{"encoder_head_dim": 64, "text_encoder_head_dim": 32, "text_encoder_fused_qkv": false, "text_encoder_bias": "all", "max_precond_dim": 512, "epochs": 5.7, "adamw_weight_decay_other_params": 0.01}
Rows from block 5 of the image encoder of a small contrastive image-text model, named by matrix and row number. Rows with one number within an expert belong to one neuron, the router's apart. Each number is 200 + 20 x the weight over its row's rms, rounded and kept within 0 to 999. All counts start at 0. After the name is the row's rms in percent of the matrix's.
Before each expert's rows are labels from the 100 images, of 14976, where the router gives the expert most weight on average: "patch colour" is the nearest of a few named colours to the mean colour under the peak; "top examples" is what is common among them. Only what is clearly more common there than usual is listed. The data: photos with spoken descriptions (Open Images, Localized Narratives). In brackets: how many of the 100.
# router: slot weights (encoder.blocks.5.mlp.router.weight, 128x96, trained with AdamW), inputs 0-95
# up: expert up (encoder.blocks.5.mlp.up, 64x96x96), inputs 0-95
# down: expert down (encoder.blocks.5.mlp.down, 64x96x96, transposed), outputs 0-95

# expert 6
patch colour: pink (25)
top examples: text has "table" (48)
router.12,102,193,185,183,222,239,193,178,176,181,181,213,221,179,215,193,197,189,225,218,203,172,237,155,203,217,158,212,170,193,185,198,201,196,202,175,210,205,207,200,178,209,206,176,238,194,215,182,199,164,206,218,189,180,178,202,205,215,196,192,230,222,237,193,224,214,172,208,225,187,158,206,191,177,175,205,194,168,218,194,215,188,213,156,198,214,221,222,157,211,192,201,213,193,162,212,209
router.13,097,236,205,180,213,211,210,173,203,195,175,196,232,171,187,225,213,181,215,214,210,167,205,175,218,202,149,188,197,181,176,196,193,242,225,165,222,205,174,192,203,240,201,169,225,199,184,219,209,168,177,242,181,208,188,224,183,188,209,221,237,200,245,207,196,190,197,199,212,215,190,192,184,167,200,208,174,184,209,193,211,187,181,189,204,207,217,233,185,197,200,194,219,171,192,186,228
up.0,082,224,204,200,195,203,198,187,165,202,200,199,196,211,200,171,174,194,220,216,208,168,224,189,216,206,206,190,206,205,171,163,194,243,201,190,216,230,194,210,179,182,211,211,201,167,182,198,185,215,225,222,212,168,216,200,208,197,183,227,244,223,188,199,231,202,246,172,207,160,208,218,215,206,205,200,193,180,191,192,210,218,197,174,234,191,246,179,195,225,161,185,193,154,200,173,212
down.0,094,189,192,203,180,183,222,200,190,212,174,197,187,173,236,231,166,187,198,180,192,194,183,212,177,228,184,182,207,179,164,240,186,201,229,188,212,184,173,197,204,195,182,190,202,188,247,208,193,180,201,219,235,238,167,203,181,192,201,202,158,167,241,205,205,196,183,188,197,191,193,172,202,188,201,221,224,235,196,212,217,200,180,189,220,216,212,194,239,191,209,199,219,238,161,195,194
up.1,101,207,211,190,215,235,207,215,168,189,194,207,204,166,253,201,174,190,217,192,166,152,214,193,184,192,167,205,214,193,171,217,215,176,192,197,188,194,179,217,189,215,221,242,231,216,198,203,217,175,237,203,194,198,173,173,230,189,192,211,195,229,183,209,206,218,221,194,198,166,205,217,197,179,202,222,226,213,215,217,224,218,197,158,245,199,213,182,207,206,192,200,178,195,168,185,197
down.1,093,216,187,208,172,193,202,184,217,186,140,192,216,225,205,234,169,192,192,204,222,213,187,186,202,240,188,233,196,211,195,192,201,235,213,217,204,173,229,205,197,180,204,213,188,155,204,206,198,184,203,189,225,235,204,215,188,199,216,169,214,210,202,232,182,172,193,194,194,249,188,187,246,209,181,185,204,175,204,171,220,207,203,159,204,186,212,202,216,213,163,181,205,206,195,198,235
up.2,163,188,227,197,209,222,214,204,186,197,213,157,212,203,197,197,217,227,157,194,235,181,188,196,172,193,196,197,203,216,168,183,212,215,213,207,203,209,175,222,185,186,208,205,204,170,230,205,245,145,216,194,160,215,207,177,214,153,211,239,198,224,192,198,182,196,198,229,215,177,174,214,216,170,197,205,204,226,217,191,182,205,209,189,186,194,216,207,211,237,184,188,198,220,233,200,234
down.2,153,202,193,183,172,177,231,161,186,218,220,194,179,210,214,195,209,201,185,182,188,183,210,181,187,197,237,200,218,222,214,231,259,183,200,218,190,194,231,218,206,216,171,177,197,216,218,210,198,234,187,184,203,174,187,231,218,187,196,179,181,188,181,195,184,195,196,234,183,170,236,203,214,192,191,226,221,210,173,155,195,175,174,183,164,179,188,189,215,225,201,229,205,211,178,192,190
up.3,100,225,202,217,182,198,213,237,191,153,185,183,200,221,204,178,188,195,206,203,254,186,199,212,181,192,199,208,188,241,211,213,213,198,184,211,210,147,204,191,195,242,181,189,175,193,196,226,209,211,174,197,205,242,208,202,182,177,228,193,192,177,206,182,196,219,179,180,205,243,224,187,185,193,193,195,223,203,236,217,195,182,229,204,201,201,194,181,202,201,141,226,186,195,177,210,218
down.3,091,189,176,165,221,164,188,171,248,219,208,214,203,206,190,222,211,228,232,211,200,213,200,219,220,222,190,216,200,173,201,239,206,174,219,224,153,194,180,211,236,173,206,191,213,216,199,212,160,213,210,180,232,181,192,179,204,226,196,179,211,196,177,224,199,191,193,195,207,186,210,218,183,192,215,189,223,218,175,189,203,217,160,168,218,220,201,215,194,209,189,188,254,197,214,194,188
up.4,094,238,210,230,196,215,218,196,218,229,218,185,215,200,209,195,197,181,190,196,212,222,218,156,215,196,221,196,186,193,232,224,196,172,179,204,197,189,203,197,199,220,170,225,165,199,174,215,154,197,202,185,197,200,221,184,196,197,216,177,230,176,217,237,228,197,202,193,219,195,207,207,196,189,218,197,223,206,151,199,227,194,214,223,235,179,184,166,186,191,159,195,200,231,150,192,199
down.4,101,168,206,207,195,193,207,213,227,209,203,203,167,191,207,184,173,244,213,203,199,170,183,168,190,178,202,197,226,209,164,188,219,229,201,197,214,209,170,199,257,187,217,200,183,184,190,187,195,212,197,192,188,212,210,220,207,182,224,192,194,168,178,211,164,212,173,197,210,228,203,210,198,188,180,194,192,186,233,226,199,210,165,198,170,247,236,221,165,184,225,225,226,192,223,195,187
up.5,124,197,186,193,178,171,198,192,208,184,214,223,225,185,207,231,203,180,186,189,175,220,159,224,203,189,193,179,182,204,216,203,169,184,157,179,172,207,182,214,197,203,211,239,238,232,216,190,183,211,176,201,220,194,182,188,199,226,197,161,156,217,202,194,179,218,200,257,217,228,208,197,225,190,213,187,194,208,238,225,207,202,213,217,180,180,189,206,201,192,239,207,197,211,208,208,167
down.5,121,177,206,204,195,239,195,217,180,182,193,217,169,208,179,171,198,223,234,184,169,198,241,184,216,215,186,198,221,203,214,176,203,215,185,199,202,180,209,196,193,186,246,177,194,149,180,204,223,191,241,218,172,178,232,217,235,242,219,222,229,147,187,189,224,178,212,191,196,198,179,194,199,218,198,207,208,184,216,189,188,199,200,206,202,208,205,195,164,221,197,191,185,177,185,191,195
up.6,115,196,211,235,179,237,229,206,238,184,198,192,160,193,200,206,206,215,195,191,202,208,217,161,207,186,176,226,185,206,222,214,234,198,180,222,212,166,215,209,229,215,182,200,179,193,172,183,173,233,201,194,220,216,200,206,181,189,230,194,212,175,213,232,197,211,195,179,169,216,221,194,196,231,197,180,194,153,204,221,207,162,226,205,220,217,164,189,175,198,209,209,198,165,188,205,171
down.6,103,164,205,182,230,172,238,207,217,200,197,192,186,224,204,175,226,220,227,235,186,184,204,198,190,207,206,185,200,206,223,228,206,217,243,210,179,237,188,187,222,161,193,225,194,212,206,200,184,222,159,186,194,177,165,186,180,158,214,200,183,194,176,209,169,196,191,186,196,211,208,224,183,189,195,203,182,179,202,237,196,230,174,194,200,221,211,193,230,177,210,226,243,185,206,217,187

# expert 56
patch colour: black (35)
top examples: text has "grass" (25)
router.112,123,169,219,214,216,200,184,200,159,199,200,205,220,210,161,215,184,191,202,219,217,199,201,218,231,244,163,207,154,218,189,183,194,229,223,180,187,194,224,218,236,240,214,187,195,190,196,220,214,189,216,214,192,217,156,202,180,234,198,211,230,168,173,188,213,212,162,189,172,189,193,204,214,203,213,213,223,204,179,180,198,232,202,211,219,200,178,166,192,204,177,199,174,215,220,206,197
router.113,090,215,223,209,200,197,179,210,178,187,217,224,219,185,149,219,209,202,218,225,202,199,214,224,211,210,169,188,193,223,188,199,196,235,213,153,185,169,203,215,227,229,213,201,198,203,206,243,213,190,193,226,164,216,160,189,190,238,190,201,198,164,218,207,216,207,178,180,175,208,187,198,235,193,198,212,204,179,217,174,185,194,175,220,245,187,180,182,192,222,161,198,175,207,207,200,200
up.0,066,227,193,237,184,232,190,234,156,185,204,253,218,162,226,201,190,192,194,221,166,202,172,208,205,210,184,214,201,212,171,213,197,152,187,180,234,217,185,190,229,195,238,209,206,179,230,206,220,181,216,213,190,199,199,205,204,192,202,197,217,217,219,207,170,185,181,205,199,209,185,180,203,207,195,178,169,195,198,168,200,181,214,209,196,208,215,168,238,191,193,227,205,185,197,188,240
down.0,072,203,205,203,168,164,207,221,209,218,223,229,191,199,189,212,201,225,192,193,202,191,210,227,215,193,197,209,186,218,185,214,237,215,199,220,157,176,159,213,194,182,197,187,179,179,200,174,185,189,216,179,220,202,211,201,178,197,202,208,177,216,211,249,207,219,226,176,176,162,202,196,216,159,202,210,235,204,215,219,242,154,180,185,236,207,187,195,188,233,211,161,194,193,210,190,192
up.1,079,218,192,195,233,221,201,206,192,210,180,249,199,192,189,243,212,205,202,221,174,149,198,209,201,201,222,221,179,211,198,166,201,224,195,210,208,193,212,176,159,176,201,159,192,176,236,238,205,189,164,222,205,194,212,217,192,183,190,155,177,189,207,164,218,218,224,206,212,206,170,202,176,177,198,227,212,210,218,185,220,201,196,188,213,217,224,188,188,197,223,213,218,222,189,211,223
down.1,076,204,224,211,206,175,190,178,175,156,198,209,204,207,207,163,206,223,196,185,204,232,188,169,217,195,167,223,181,209,223,201,195,201,196,215,202,162,174,206,240,197,202,212,204,152,156,196,250,198,192,205,196,207,190,211,161,215,196,198,216,209,191,195,211,224,218,198,229,179,201,201,175,163,229,186,247,190,200,221,169,198,201,214,192,190,206,207,181,204,226,163,214,182,206,186,212
up.2,143,230,220,199,203,208,198,204,192,214,184,206,190,199,197,205,180,206,162,177,168,193,250,185,202,222,228,204,186,202,164,198,194,177,196,165,186,192,197,213,217,187,220,160,189,172,239,203,203,195,203,177,184,194,193,186,221,226,217,166,227,192,184,170,218,234,188,184,199,199,206,197,234,165,209,198,181,176,182,176,179,219,197,176,191,227,198,223,158,221,198,228,175,208,158,191,210
down.2,140,172,216,195,206,178,209,214,160,179,206,237,225,199,168,205,171,223,204,214,197,178,208,227,186,203,201,194,218,232,246,217,196,225,163,220,225,182,174,224,190,176,203,204,191,215,164,167,198,187,219,193,230,219,197,202,204,200,187,228,197,211,191,208,206,181,199,179,179,225,199,207,188,207,169,211,208,173,202,202,179,209,221,258,242,191,207,184,227,194,218,222,174,212,222,187,201
up.3,109,184,195,209,222,191,164,159,191,259,186,230,211,217,209,186,184,157,196,191,182,181,182,172,243,197,216,177,185,204,257,232,218,186,180,191,193,218,190,229,183,224,221,183,198,223,187,171,203,167,213,226,219,181,224,187,181,199,182,205,200,228,178,204,184,208,201,197,212,195,189,226,203,217,203,227,197,189,201,185,206,208,181,166,199,201,193,210,186,174,211,209,173,179,190,211,203
down.3,118,184,234,180,198,216,189,202,244,199,208,197,162,189,185,230,164,234,206,165,213,204,207,205,210,210,198,229,171,201,186,194,186,230,226,199,180,206,183,189,176,222,208,175,209,191,199,183,191,200,175,193,185,149,209,196,232,208,158,208,195,201,199,213,201,242,178,198,188,215,233,216,207,173,215,220,211,174,214,161,185,186,207,216,208,213,217,200,186,174,162,212,209,181,202,230,227
up.4,087,208,205,226,197,191,208,203,206,186,180,191,199,196,216,179,205,166,203,195,203,202,198,226,208,190,200,222,158,205,236,181,201,211,184,205,178,208,194,178,212,203,181,202,166,264,201,200,178,229,179,238,221,188,218,195,193,238,185,216,241,196,226,261,205,193,234,225,216,209,189,187,191,214,204,162,199,198,191,189,175,215,210,203,162,222,207,187,218,213,175,180,189,207,214,203,166
down.4,075,210,170,216,194,211,208,207,223,197,220,209,231,228,218,229,206,218,190,227,206,206,242,195,208,195,222,194,194,188,190,187,206,193,220,212,216,195,201,212,193,147,180,205,196,196,201,215,162,213,209,195,203,192,194,190,213,172,241,201,211,181,164,232,189,176,164,183,158,198,192,206,227,177,184,209,217,217,174,201,205,209,240,169,219,224,247,208,185,211,198,166,210,172,162,214,192
up.5,065,199,207,221,173,201,198,215,185,192,194,231,194,171,184,187,182,223,189,192,209,167,179,203,228,193,213,174,214,231,164,156,201,219,191,244,184,238,216,182,186,196,193,201,243,199,204,182,190,189,198,186,181,208,191,193,221,203,191,225,162,195,238,224,200,178,219,207,197,187,189,214,162,177,183,196,204,199,237,233,203,208,219,200,215,213,220,203,191,179,232,215,203,158,167,230,207
down.5,059,210,202,191,192,209,202,193,193,216,218,175,201,214,225,214,216,197,197,176,204,226,197,242,181,177,178,216,159,200,217,210,194,193,205,171,230,148,192,210,223,227,225,188,191,171,224,228,210,210,202,202,228,204,200,180,217,199,194,206,205,205,225,160,223,219,194,228,247,191,196,157,204,205,168,192,195,172,179,205,188,189,181,235,209,203,205,229,170,223,224,197,216,236,178,218,193
up.6,099,251,216,222,179,181,198,214,188,210,214,202,213,210,180,213,221,186,180,186,195,208,210,217,206,195,191,192,213,190,197,188,198,186,225,169,220,194,208,174,216,162,201,202,184,215,229,232,152,182,193,179,203,191,204,213,166,179,224,143,201,251,199,216,186,206,197,206,219,223,217,169,216,196,205,213,183,245,193,207,187,178,191,193,187,211,217,227,177,209,201,177,159,197,233,179,186
down.6,099,180,217,194,193,200,185,170,208,200,217,185,204,215,172,174,213,178,130,210,215,198,198,212,224,236,188,203,174,225,193,185,209,225,188,217,190,176,205,178,160,197,209,213,179,221,184,213,218,197,190,201,218,188,198,182,205,225,205,217,201,222,155,218,213,219,205,157,202,175,170,202,234,217,239,185,229,171,192,215,202,201,195,191,220,221,210,210,189,200,200,168,212,156,180,187,190

# expert 28
patch colour: black (100)
top examples: text has "dark" (43); text has "black" (26)
router.56,089,245,208,189,175,236,204,181,187,211,183,209,219,215,194,211,212,173,229,226,166,172,204,187,183,219,187,218,203,198,173,202,176,224,182,180,199,206,199,216,231,238,190,217,205,201,185,192,170,223,180,230,200,208,156,207,143,177,209,198,206,161,218,194,186,206,180,193,203,222,180,182,209,178,197,184,198,188,195,195,202,194,192,154,235,184,184,205,194,223,177,220,238,211,184,205,211
router.57,111,176,193,181,200,172,179,200,214,228,210,229,194,181,201,223,168,211,185,187,195,159,235,173,176,226,205,170,202,194,211,164,228,206,212,221,174,189,219,227,203,202,166,196,187,223,181,227,238,159,204,193,188,217,184,201,228,188,190,222,187,205,203,189,177,174,211,200,194,192,181,200,168,172,182,232,212,176,226,208,216,222,221,215,191,191,196,180,228,183,219,177,163,219,207,199,221
up.0,080,213,194,223,222,232,211,185,184,240,196,203,174,221,227,175,209,220,219,227,202,185,210,222,207,153,205,189,202,211,223,186,178,197,197,213,246,226,215,211,195,202,170,194,201,214,202,152,206,188,181,210,216,211,190,231,229,198,210,217,196,185,175,208,231,198,196,174,238,207,235,205,195,236,190,214,220,229,194,204,193,199,228,220,170,176,167,178,198,203,181,186,201,179,174,230,212
down.0,084,176,214,221,199,170,190,213,195,179,223,200,229,214,170,179,201,254,221,191,183,205,188,221,207,193,205,195,178,235,193,211,233,202,268,174,186,206,177,212,176,194,198,210,209,175,208,177,192,193,209,186,195,187,210,207,192,221,180,217,200,215,176,189,184,155,178,188,219,214,179,233,219,201,189,203,169,184,189,201,217,190,177,203,212,213,200,195,226,184,215,223,216,218,204,169,148
up.1,096,235,215,169,229,198,216,201,205,197,203,191,203,196,170,195,187,191,193,209,216,177,177,190,180,203,241,195,202,217,142,223,182,149,223,240,202,178,227,192,213,218,161,205,181,170,195,244,162,207,202,203,196,218,167,208,215,198,206,202,219,191,211,208,197,173,206,188,222,211,208,195,205,225,202,208,223,201,208,222,203,239,159,172,183,186,202,197,201,202,201,238,195,214,216,214,190
down.1,126,184,212,215,217,199,200,202,222,203,158,200,202,164,186,199,181,181,186,187,246,187,183,173,189,200,185,168,181,206,180,214,222,219,190,189,209,215,211,192,157,205,207,198,210,234,212,183,221,169,188,177,187,183,217,195,208,208,184,178,190,177,170,172,208,212,223,200,172,181,194,220,201,223,193,178,192,182,195,200,171,194,213,224,236,194,165,203,253,204,153,190,238,168,211,190,208
up.2,118,199,178,223,192,212,211,214,183,160,183,204,173,163,188,188,196,215,190,216,188,199,200,237,217,203,193,211,202,181,183,172,201,216,137,184,169,194,219,218,172,182,202,172,230,170,213,196,219,218,189,221,180,174,198,195,229,208,228,175,213,214,199,169,183,226,219,216,205,195,202,209,196,239,195,221,171,217,212,203,165,199,212,174,210,199,182,202,202,217,199,178,172,197,161,207,161
down.2,115,179,193,202,184,189,171,220,211,219,204,197,210,189,206,172,189,220,217,238,209,191,187,190,189,207,205,218,174,209,208,195,179,195,185,249,207,202,221,176,212,193,168,208,187,162,198,200,200,206,210,189,228,207,177,160,197,197,172,174,224,204,224,210,253,204,212,200,207,179,200,182,183,193,189,184,246,196,180,186,183,176,145,231,203,223,208,152,212,211,198,213,203,195,248,192,198
up.3,121,204,192,180,180,225,200,209,193,200,165,198,191,185,210,201,173,175,194,192,175,178,214,196,229,200,186,212,193,152,204,191,238,210,201,158,218,211,180,213,233,190,215,229,178,235,203,197,198,196,223,202,181,191,208,207,223,229,234,240,179,187,198,197,187,201,205,192,214,225,143,200,206,169,217,204,206,180,210,195,167,191,212,210,197,197,176,213,201,188,187,245,154,222,213,166,211
down.3,114,199,219,200,213,185,181,189,196,200,205,213,156,212,222,185,230,210,200,191,186,195,213,161,211,238,214,218,221,258,169,199,209,203,204,219,194,205,198,163,172,179,196,230,194,195,180,233,184,206,195,176,196,198,188,206,203,195,212,200,219,187,221,207,210,174,181,215,162,193,226,231,226,192,221,219,188,198,206,195,248,220,219,235,169,187,222,168,209,200,208,162,229,195,187,221,186
up.4,091,206,229,189,205,216,195,216,195,205,210,148,213,215,193,193,203,211,156,184,179,201,228,228,212,172,184,214,240,223,203,227,183,237,229,209,213,172,206,205,172,212,227,189,216,254,193,181,219,190,225,181,184,160,189,203,188,202,221,225,201,206,180,203,219,192,198,188,197,199,188,218,205,176,207,157,184,202,183,211,231,204,213,177,214,187,217,167,196,209,171,162,178,180,203,203,193
down.4,083,182,174,206,182,224,198,217,226,221,214,222,208,213,205,189,222,234,246,191,189,204,161,211,178,221,184,237,218,195,204,202,197,174,222,166,146,207,223,216,207,214,202,200,209,157,192,219,187,212,241,206,216,203,186,218,201,175,189,195,172,212,185,191,168,194,211,218,184,171,232,181,194,208,220,197,208,249,205,181,168,215,181,187,194,200,188,228,198,194,187,216,189,199,219,181,172
up.5,085,194,186,194,189,202,167,219,194,188,198,167,153,222,187,194,198,185,200,192,198,148,233,179,208,201,190,195,204,212,211,203,227,221,206,190,176,220,197,203,217,200,207,194,190,233,205,227,214,199,180,217,197,146,207,217,178,185,186,250,196,196,236,221,242,169,177,179,211,174,162,175,186,217,223,211,205,232,182,196,202,178,229,167,189,219,215,208,183,199,199,180,216,203,197,212,201
down.5,084,213,204,165,210,212,232,176,226,199,193,156,193,219,198,216,177,212,192,200,175,201,189,191,147,197,178,180,244,215,198,228,212,170,233,190,209,186,204,222,225,172,226,243,201,190,186,203,159,208,218,193,192,214,229,175,196,213,209,211,201,212,168,178,190,190,195,173,152,220,209,229,187,189,188,193,202,232,212,229,191,185,231,201,204,183,187,207,212,208,223,221,221,190,200,199,195
up.6,088,177,213,220,178,186,228,211,262,215,218,214,195,237,234,245,195,195,219,178,194,177,194,204,178,204,204,228,194,174,197,176,232,196,166,221,198,176,212,224,199,205,202,192,218,186,183,179,198,228,181,203,172,204,161,173,210,182,213,215,174,200,202,165,213,208,215,186,200,204,195,186,194,197,169,206,213,142,218,198,183,207,165,198,221,226,209,203,209,217,198,196,224,190,211,190,220
down.6,086,202,176,197,209,218,208,215,162,178,202,197,195,183,195,155,236,167,165,175,200,192,205,213,195,192,181,188,185,245,206,211,188,175,212,178,194,245,210,205,206,246,175,199,172,184,184,212,226,178,203,173,228,196,221,204,202,176,222,205,196,214,194,201,192,173,215,231,217,185,183,211,169,176,179,199,233,197,187,179,177,180,214,191,159,214,208,216,241,190,182,194,209,213,212,219,209

# expert 16
patch colour: black (41)
top examples: text has "holding" (45); text has "wearing" (33); text has "man" (30); text has "black" (29)
router.32,083,165,189,224,197,207,181,205,158,192,199,185,207,201,211,246,238,161,228,204,187,177,173,192,196,225,193,169,236,180,207,198,223,220,191,169,152,210,163,184,195,204,205,211,217,202,214,219,215,192,148,186,212,225,182,192,215,213,210,211,170,213,220,184,183,203,224,215,211,226,149,207,184,216,196,221,197,217,218,196,186,198,201,168,203,184,201,197,194,224,222,196,210,194,191,217,200
router.33,099,171,186,210,195,199,184,201,163,184,174,188,229,220,235,248,211,173,222,181,194,156,169,184,201,207,200,186,229,172,190,210,223,229,213,185,172,243,179,198,183,209,222,217,196,219,189,213,195,182,158,202,208,181,185,182,203,224,212,227,192,227,193,153,185,177,229,188,226,231,183,203,191,191,207,217,191,206,199,205,199,187,201,206,221,174,199,223,201,227,207,182,186,177,194,182,210
up.0,069,210,234,170,192,189,217,223,194,202,179,191,232,207,176,197,192,198,191,221,194,184,204,223,209,211,199,198,254,211,213,204,163,217,221,210,193,177,183,182,186,153,220,194,214,195,186,196,210,182,191,209,185,208,164,191,225,249,176,189,191,206,178,188,210,210,185,176,175,234,225,191,185,230,202,241,212,234,214,175,192,212,199,201,174,192,215,192,188,226,170,235,181,214,223,235,206
down.0,081,162,209,161,206,175,176,206,212,200,217,204,198,179,221,207,190,174,208,155,199,224,190,204,191,181,188,193,190,201,175,191,182,219,161,216,147,199,217,234,211,201,174,191,191,232,185,215,209,214,218,190,230,181,225,206,193,186,167,225,184,177,192,223,209,190,215,233,204,190,177,194,211,187,184,192,206,163,191,218,204,186,208,206,212,151,181,232,197,173,226,198,229,181,201,166,210
up.1,094,184,171,239,209,222,197,177,224,197,199,195,205,236,183,202,236,209,213,238,181,208,226,173,215,162,217,182,222,227,208,217,215,188,228,216,213,204,216,187,203,217,184,208,223,195,181,206,175,183,255,223,188,171,206,181,226,168,188,213,203,199,209,208,215,213,226,169,185,183,205,223,210,219,163,199,187,163,219,198,185,197,232,178,221,179,232,190,194,209,196,179,207,190,225,200,209
down.1,104,209,185,179,195,170,166,231,176,205,197,176,203,179,204,168,231,185,204,172,210,210,181,213,189,221,215,221,192,200,182,172,202,200,227,210,198,206,180,191,184,214,259,180,212,190,196,208,216,227,172,228,230,188,185,194,178,206,192,188,153,227,179,215,219,184,220,215,206,185,211,179,192,189,215,175,195,241,159,219,177,222,169,188,194,225,177,221,215,190,214,220,179,205,195,221,210
up.2,085,213,213,215,182,179,166,216,196,188,191,208,198,218,200,160,229,198,199,185,208,218,223,201,191,178,149,174,204,226,232,209,222,219,176,210,235,179,195,218,224,205,200,208,164,218,182,201,168,205,183,192,230,160,189,214,184,216,227,194,196,206,195,171,205,228,208,216,186,196,201,177,194,220,216,219,200,219,244,201,220,168,211,155,211,165,192,216,183,182,177,206,188,201,164,189,200
down.2,092,160,160,189,192,223,191,177,192,170,206,201,228,198,198,228,154,213,202,230,204,211,195,192,219,242,216,213,190,213,199,192,185,181,187,189,167,229,192,179,224,216,215,183,229,188,226,210,175,183,233,195,200,213,179,171,222,172,180,178,211,194,218,212,194,202,214,226,182,204,231,230,203,205,244,197,185,189,167,187,197,212,191,202,170,223,188,167,226,198,186,187,193,201,232,216,182
up.3,116,227,157,157,200,191,199,179,214,182,204,195,206,204,211,164,168,207,212,199,194,206,225,248,230,188,201,191,226,221,231,219,190,195,180,177,234,200,209,193,214,197,230,201,208,176,223,205,205,192,203,196,214,165,176,202,241,182,176,187,194,200,191,188,231,201,189,213,224,235,227,180,215,244,215,194,214,169,209,190,241,223,206,192,203,178,180,205,200,167,215,197,217,198,175,182,195
down.3,105,175,236,245,197,204,145,226,197,213,197,200,228,210,191,193,181,201,207,229,189,239,193,222,198,182,202,191,186,218,204,189,193,188,181,188,167,230,208,195,211,232,214,188,244,194,185,194,199,203,218,208,206,211,200,181,211,208,210,166,202,226,214,202,193,220,201,212,192,163,191,223,211,197,180,228,210,246,198,199,182,210,184,184,242,206,221,204,181,157,192,220,232,189,241,186,195
up.4,096,213,198,162,175,208,199,197,227,179,166,232,192,217,189,174,190,211,191,198,206,209,188,245,209,215,223,216,208,207,189,231,195,180,172,202,181,207,192,234,224,222,205,179,222,209,221,198,204,172,237,177,218,199,154,217,202,251,199,204,161,206,199,207,203,219,162,158,198,224,236,209,186,186,197,226,189,181,181,186,184,220,215,188,204,175,178,215,186,175,211,205,187,189,205,189,185
down.4,092,179,225,196,200,197,200,200,185,195,182,206,205,194,209,209,177,208,196,197,172,191,185,210,210,200,156,200,183,193,242,173,200,235,170,204,196,198,253,157,169,188,194,224,193,194,171,219,183,218,197,207,186,193,207,145,186,183,193,190,231,202,207,196,203,210,207,192,210,204,160,189,230,230,206,190,216,174,203,199,181,188,214,238,200,199,232,175,155,202,199,166,214,189,236,184,220
up.5,138,167,214,203,203,212,226,245,214,189,208,175,187,191,179,219,209,185,217,186,189,190,197,220,232,193,166,211,203,181,225,178,245,229,204,178,185,212,193,194,194,201,223,176,227,188,245,171,215,177,201,207,183,213,203,204,217,211,224,209,187,172,214,210,197,188,179,206,210,195,177,203,231,207,210,214,215,216,203,238,190,161,208,192,197,184,213,204,190,229,224,123,208,194,193,191,214
down.5,152,187,208,203,178,190,219,170,190,183,202,182,193,185,211,230,235,176,187,212,190,178,203,178,182,216,228,180,214,193,182,221,202,203,170,214,191,163,234,195,208,179,235,189,202,190,199,228,193,166,205,213,224,219,207,137,187,205,174,209,230,230,203,156,235,196,207,202,195,195,189,243,186,216,181,204,196,195,210,204,214,197,249,200,222,170,194,174,206,188,224,191,187,181,208,221,208
up.6,098,154,211,228,217,199,174,237,204,174,158,208,201,219,223,222,195,213,221,192,186,212,204,197,203,218,216,229,203,182,202,206,168,206,209,190,172,224,183,168,208,218,170,194,179,190,205,187,228,183,215,213,159,188,250,180,196,208,210,214,220,214,187,185,213,200,221,172,161,172,216,217,220,185,192,199,198,188,197,208,170,185,218,228,198,179,235,198,201,237,194,168,207,179,198,191,225
down.6,100,227,190,204,215,192,227,176,190,246,222,167,163,190,207,176,215,173,173,179,225,176,188,193,204,208,189,193,194,186,234,188,207,198,210,235,201,201,160,232,169,189,211,245,189,234,188,197,200,205,162,226,216,204,183,204,200,190,195,186,171,210,171,188,194,185,223,199,212,194,186,179,163,189,178,182,203,239,190,231,206,172,197,209,223,224,172,218,210,208,199,181,192,209,226,203,198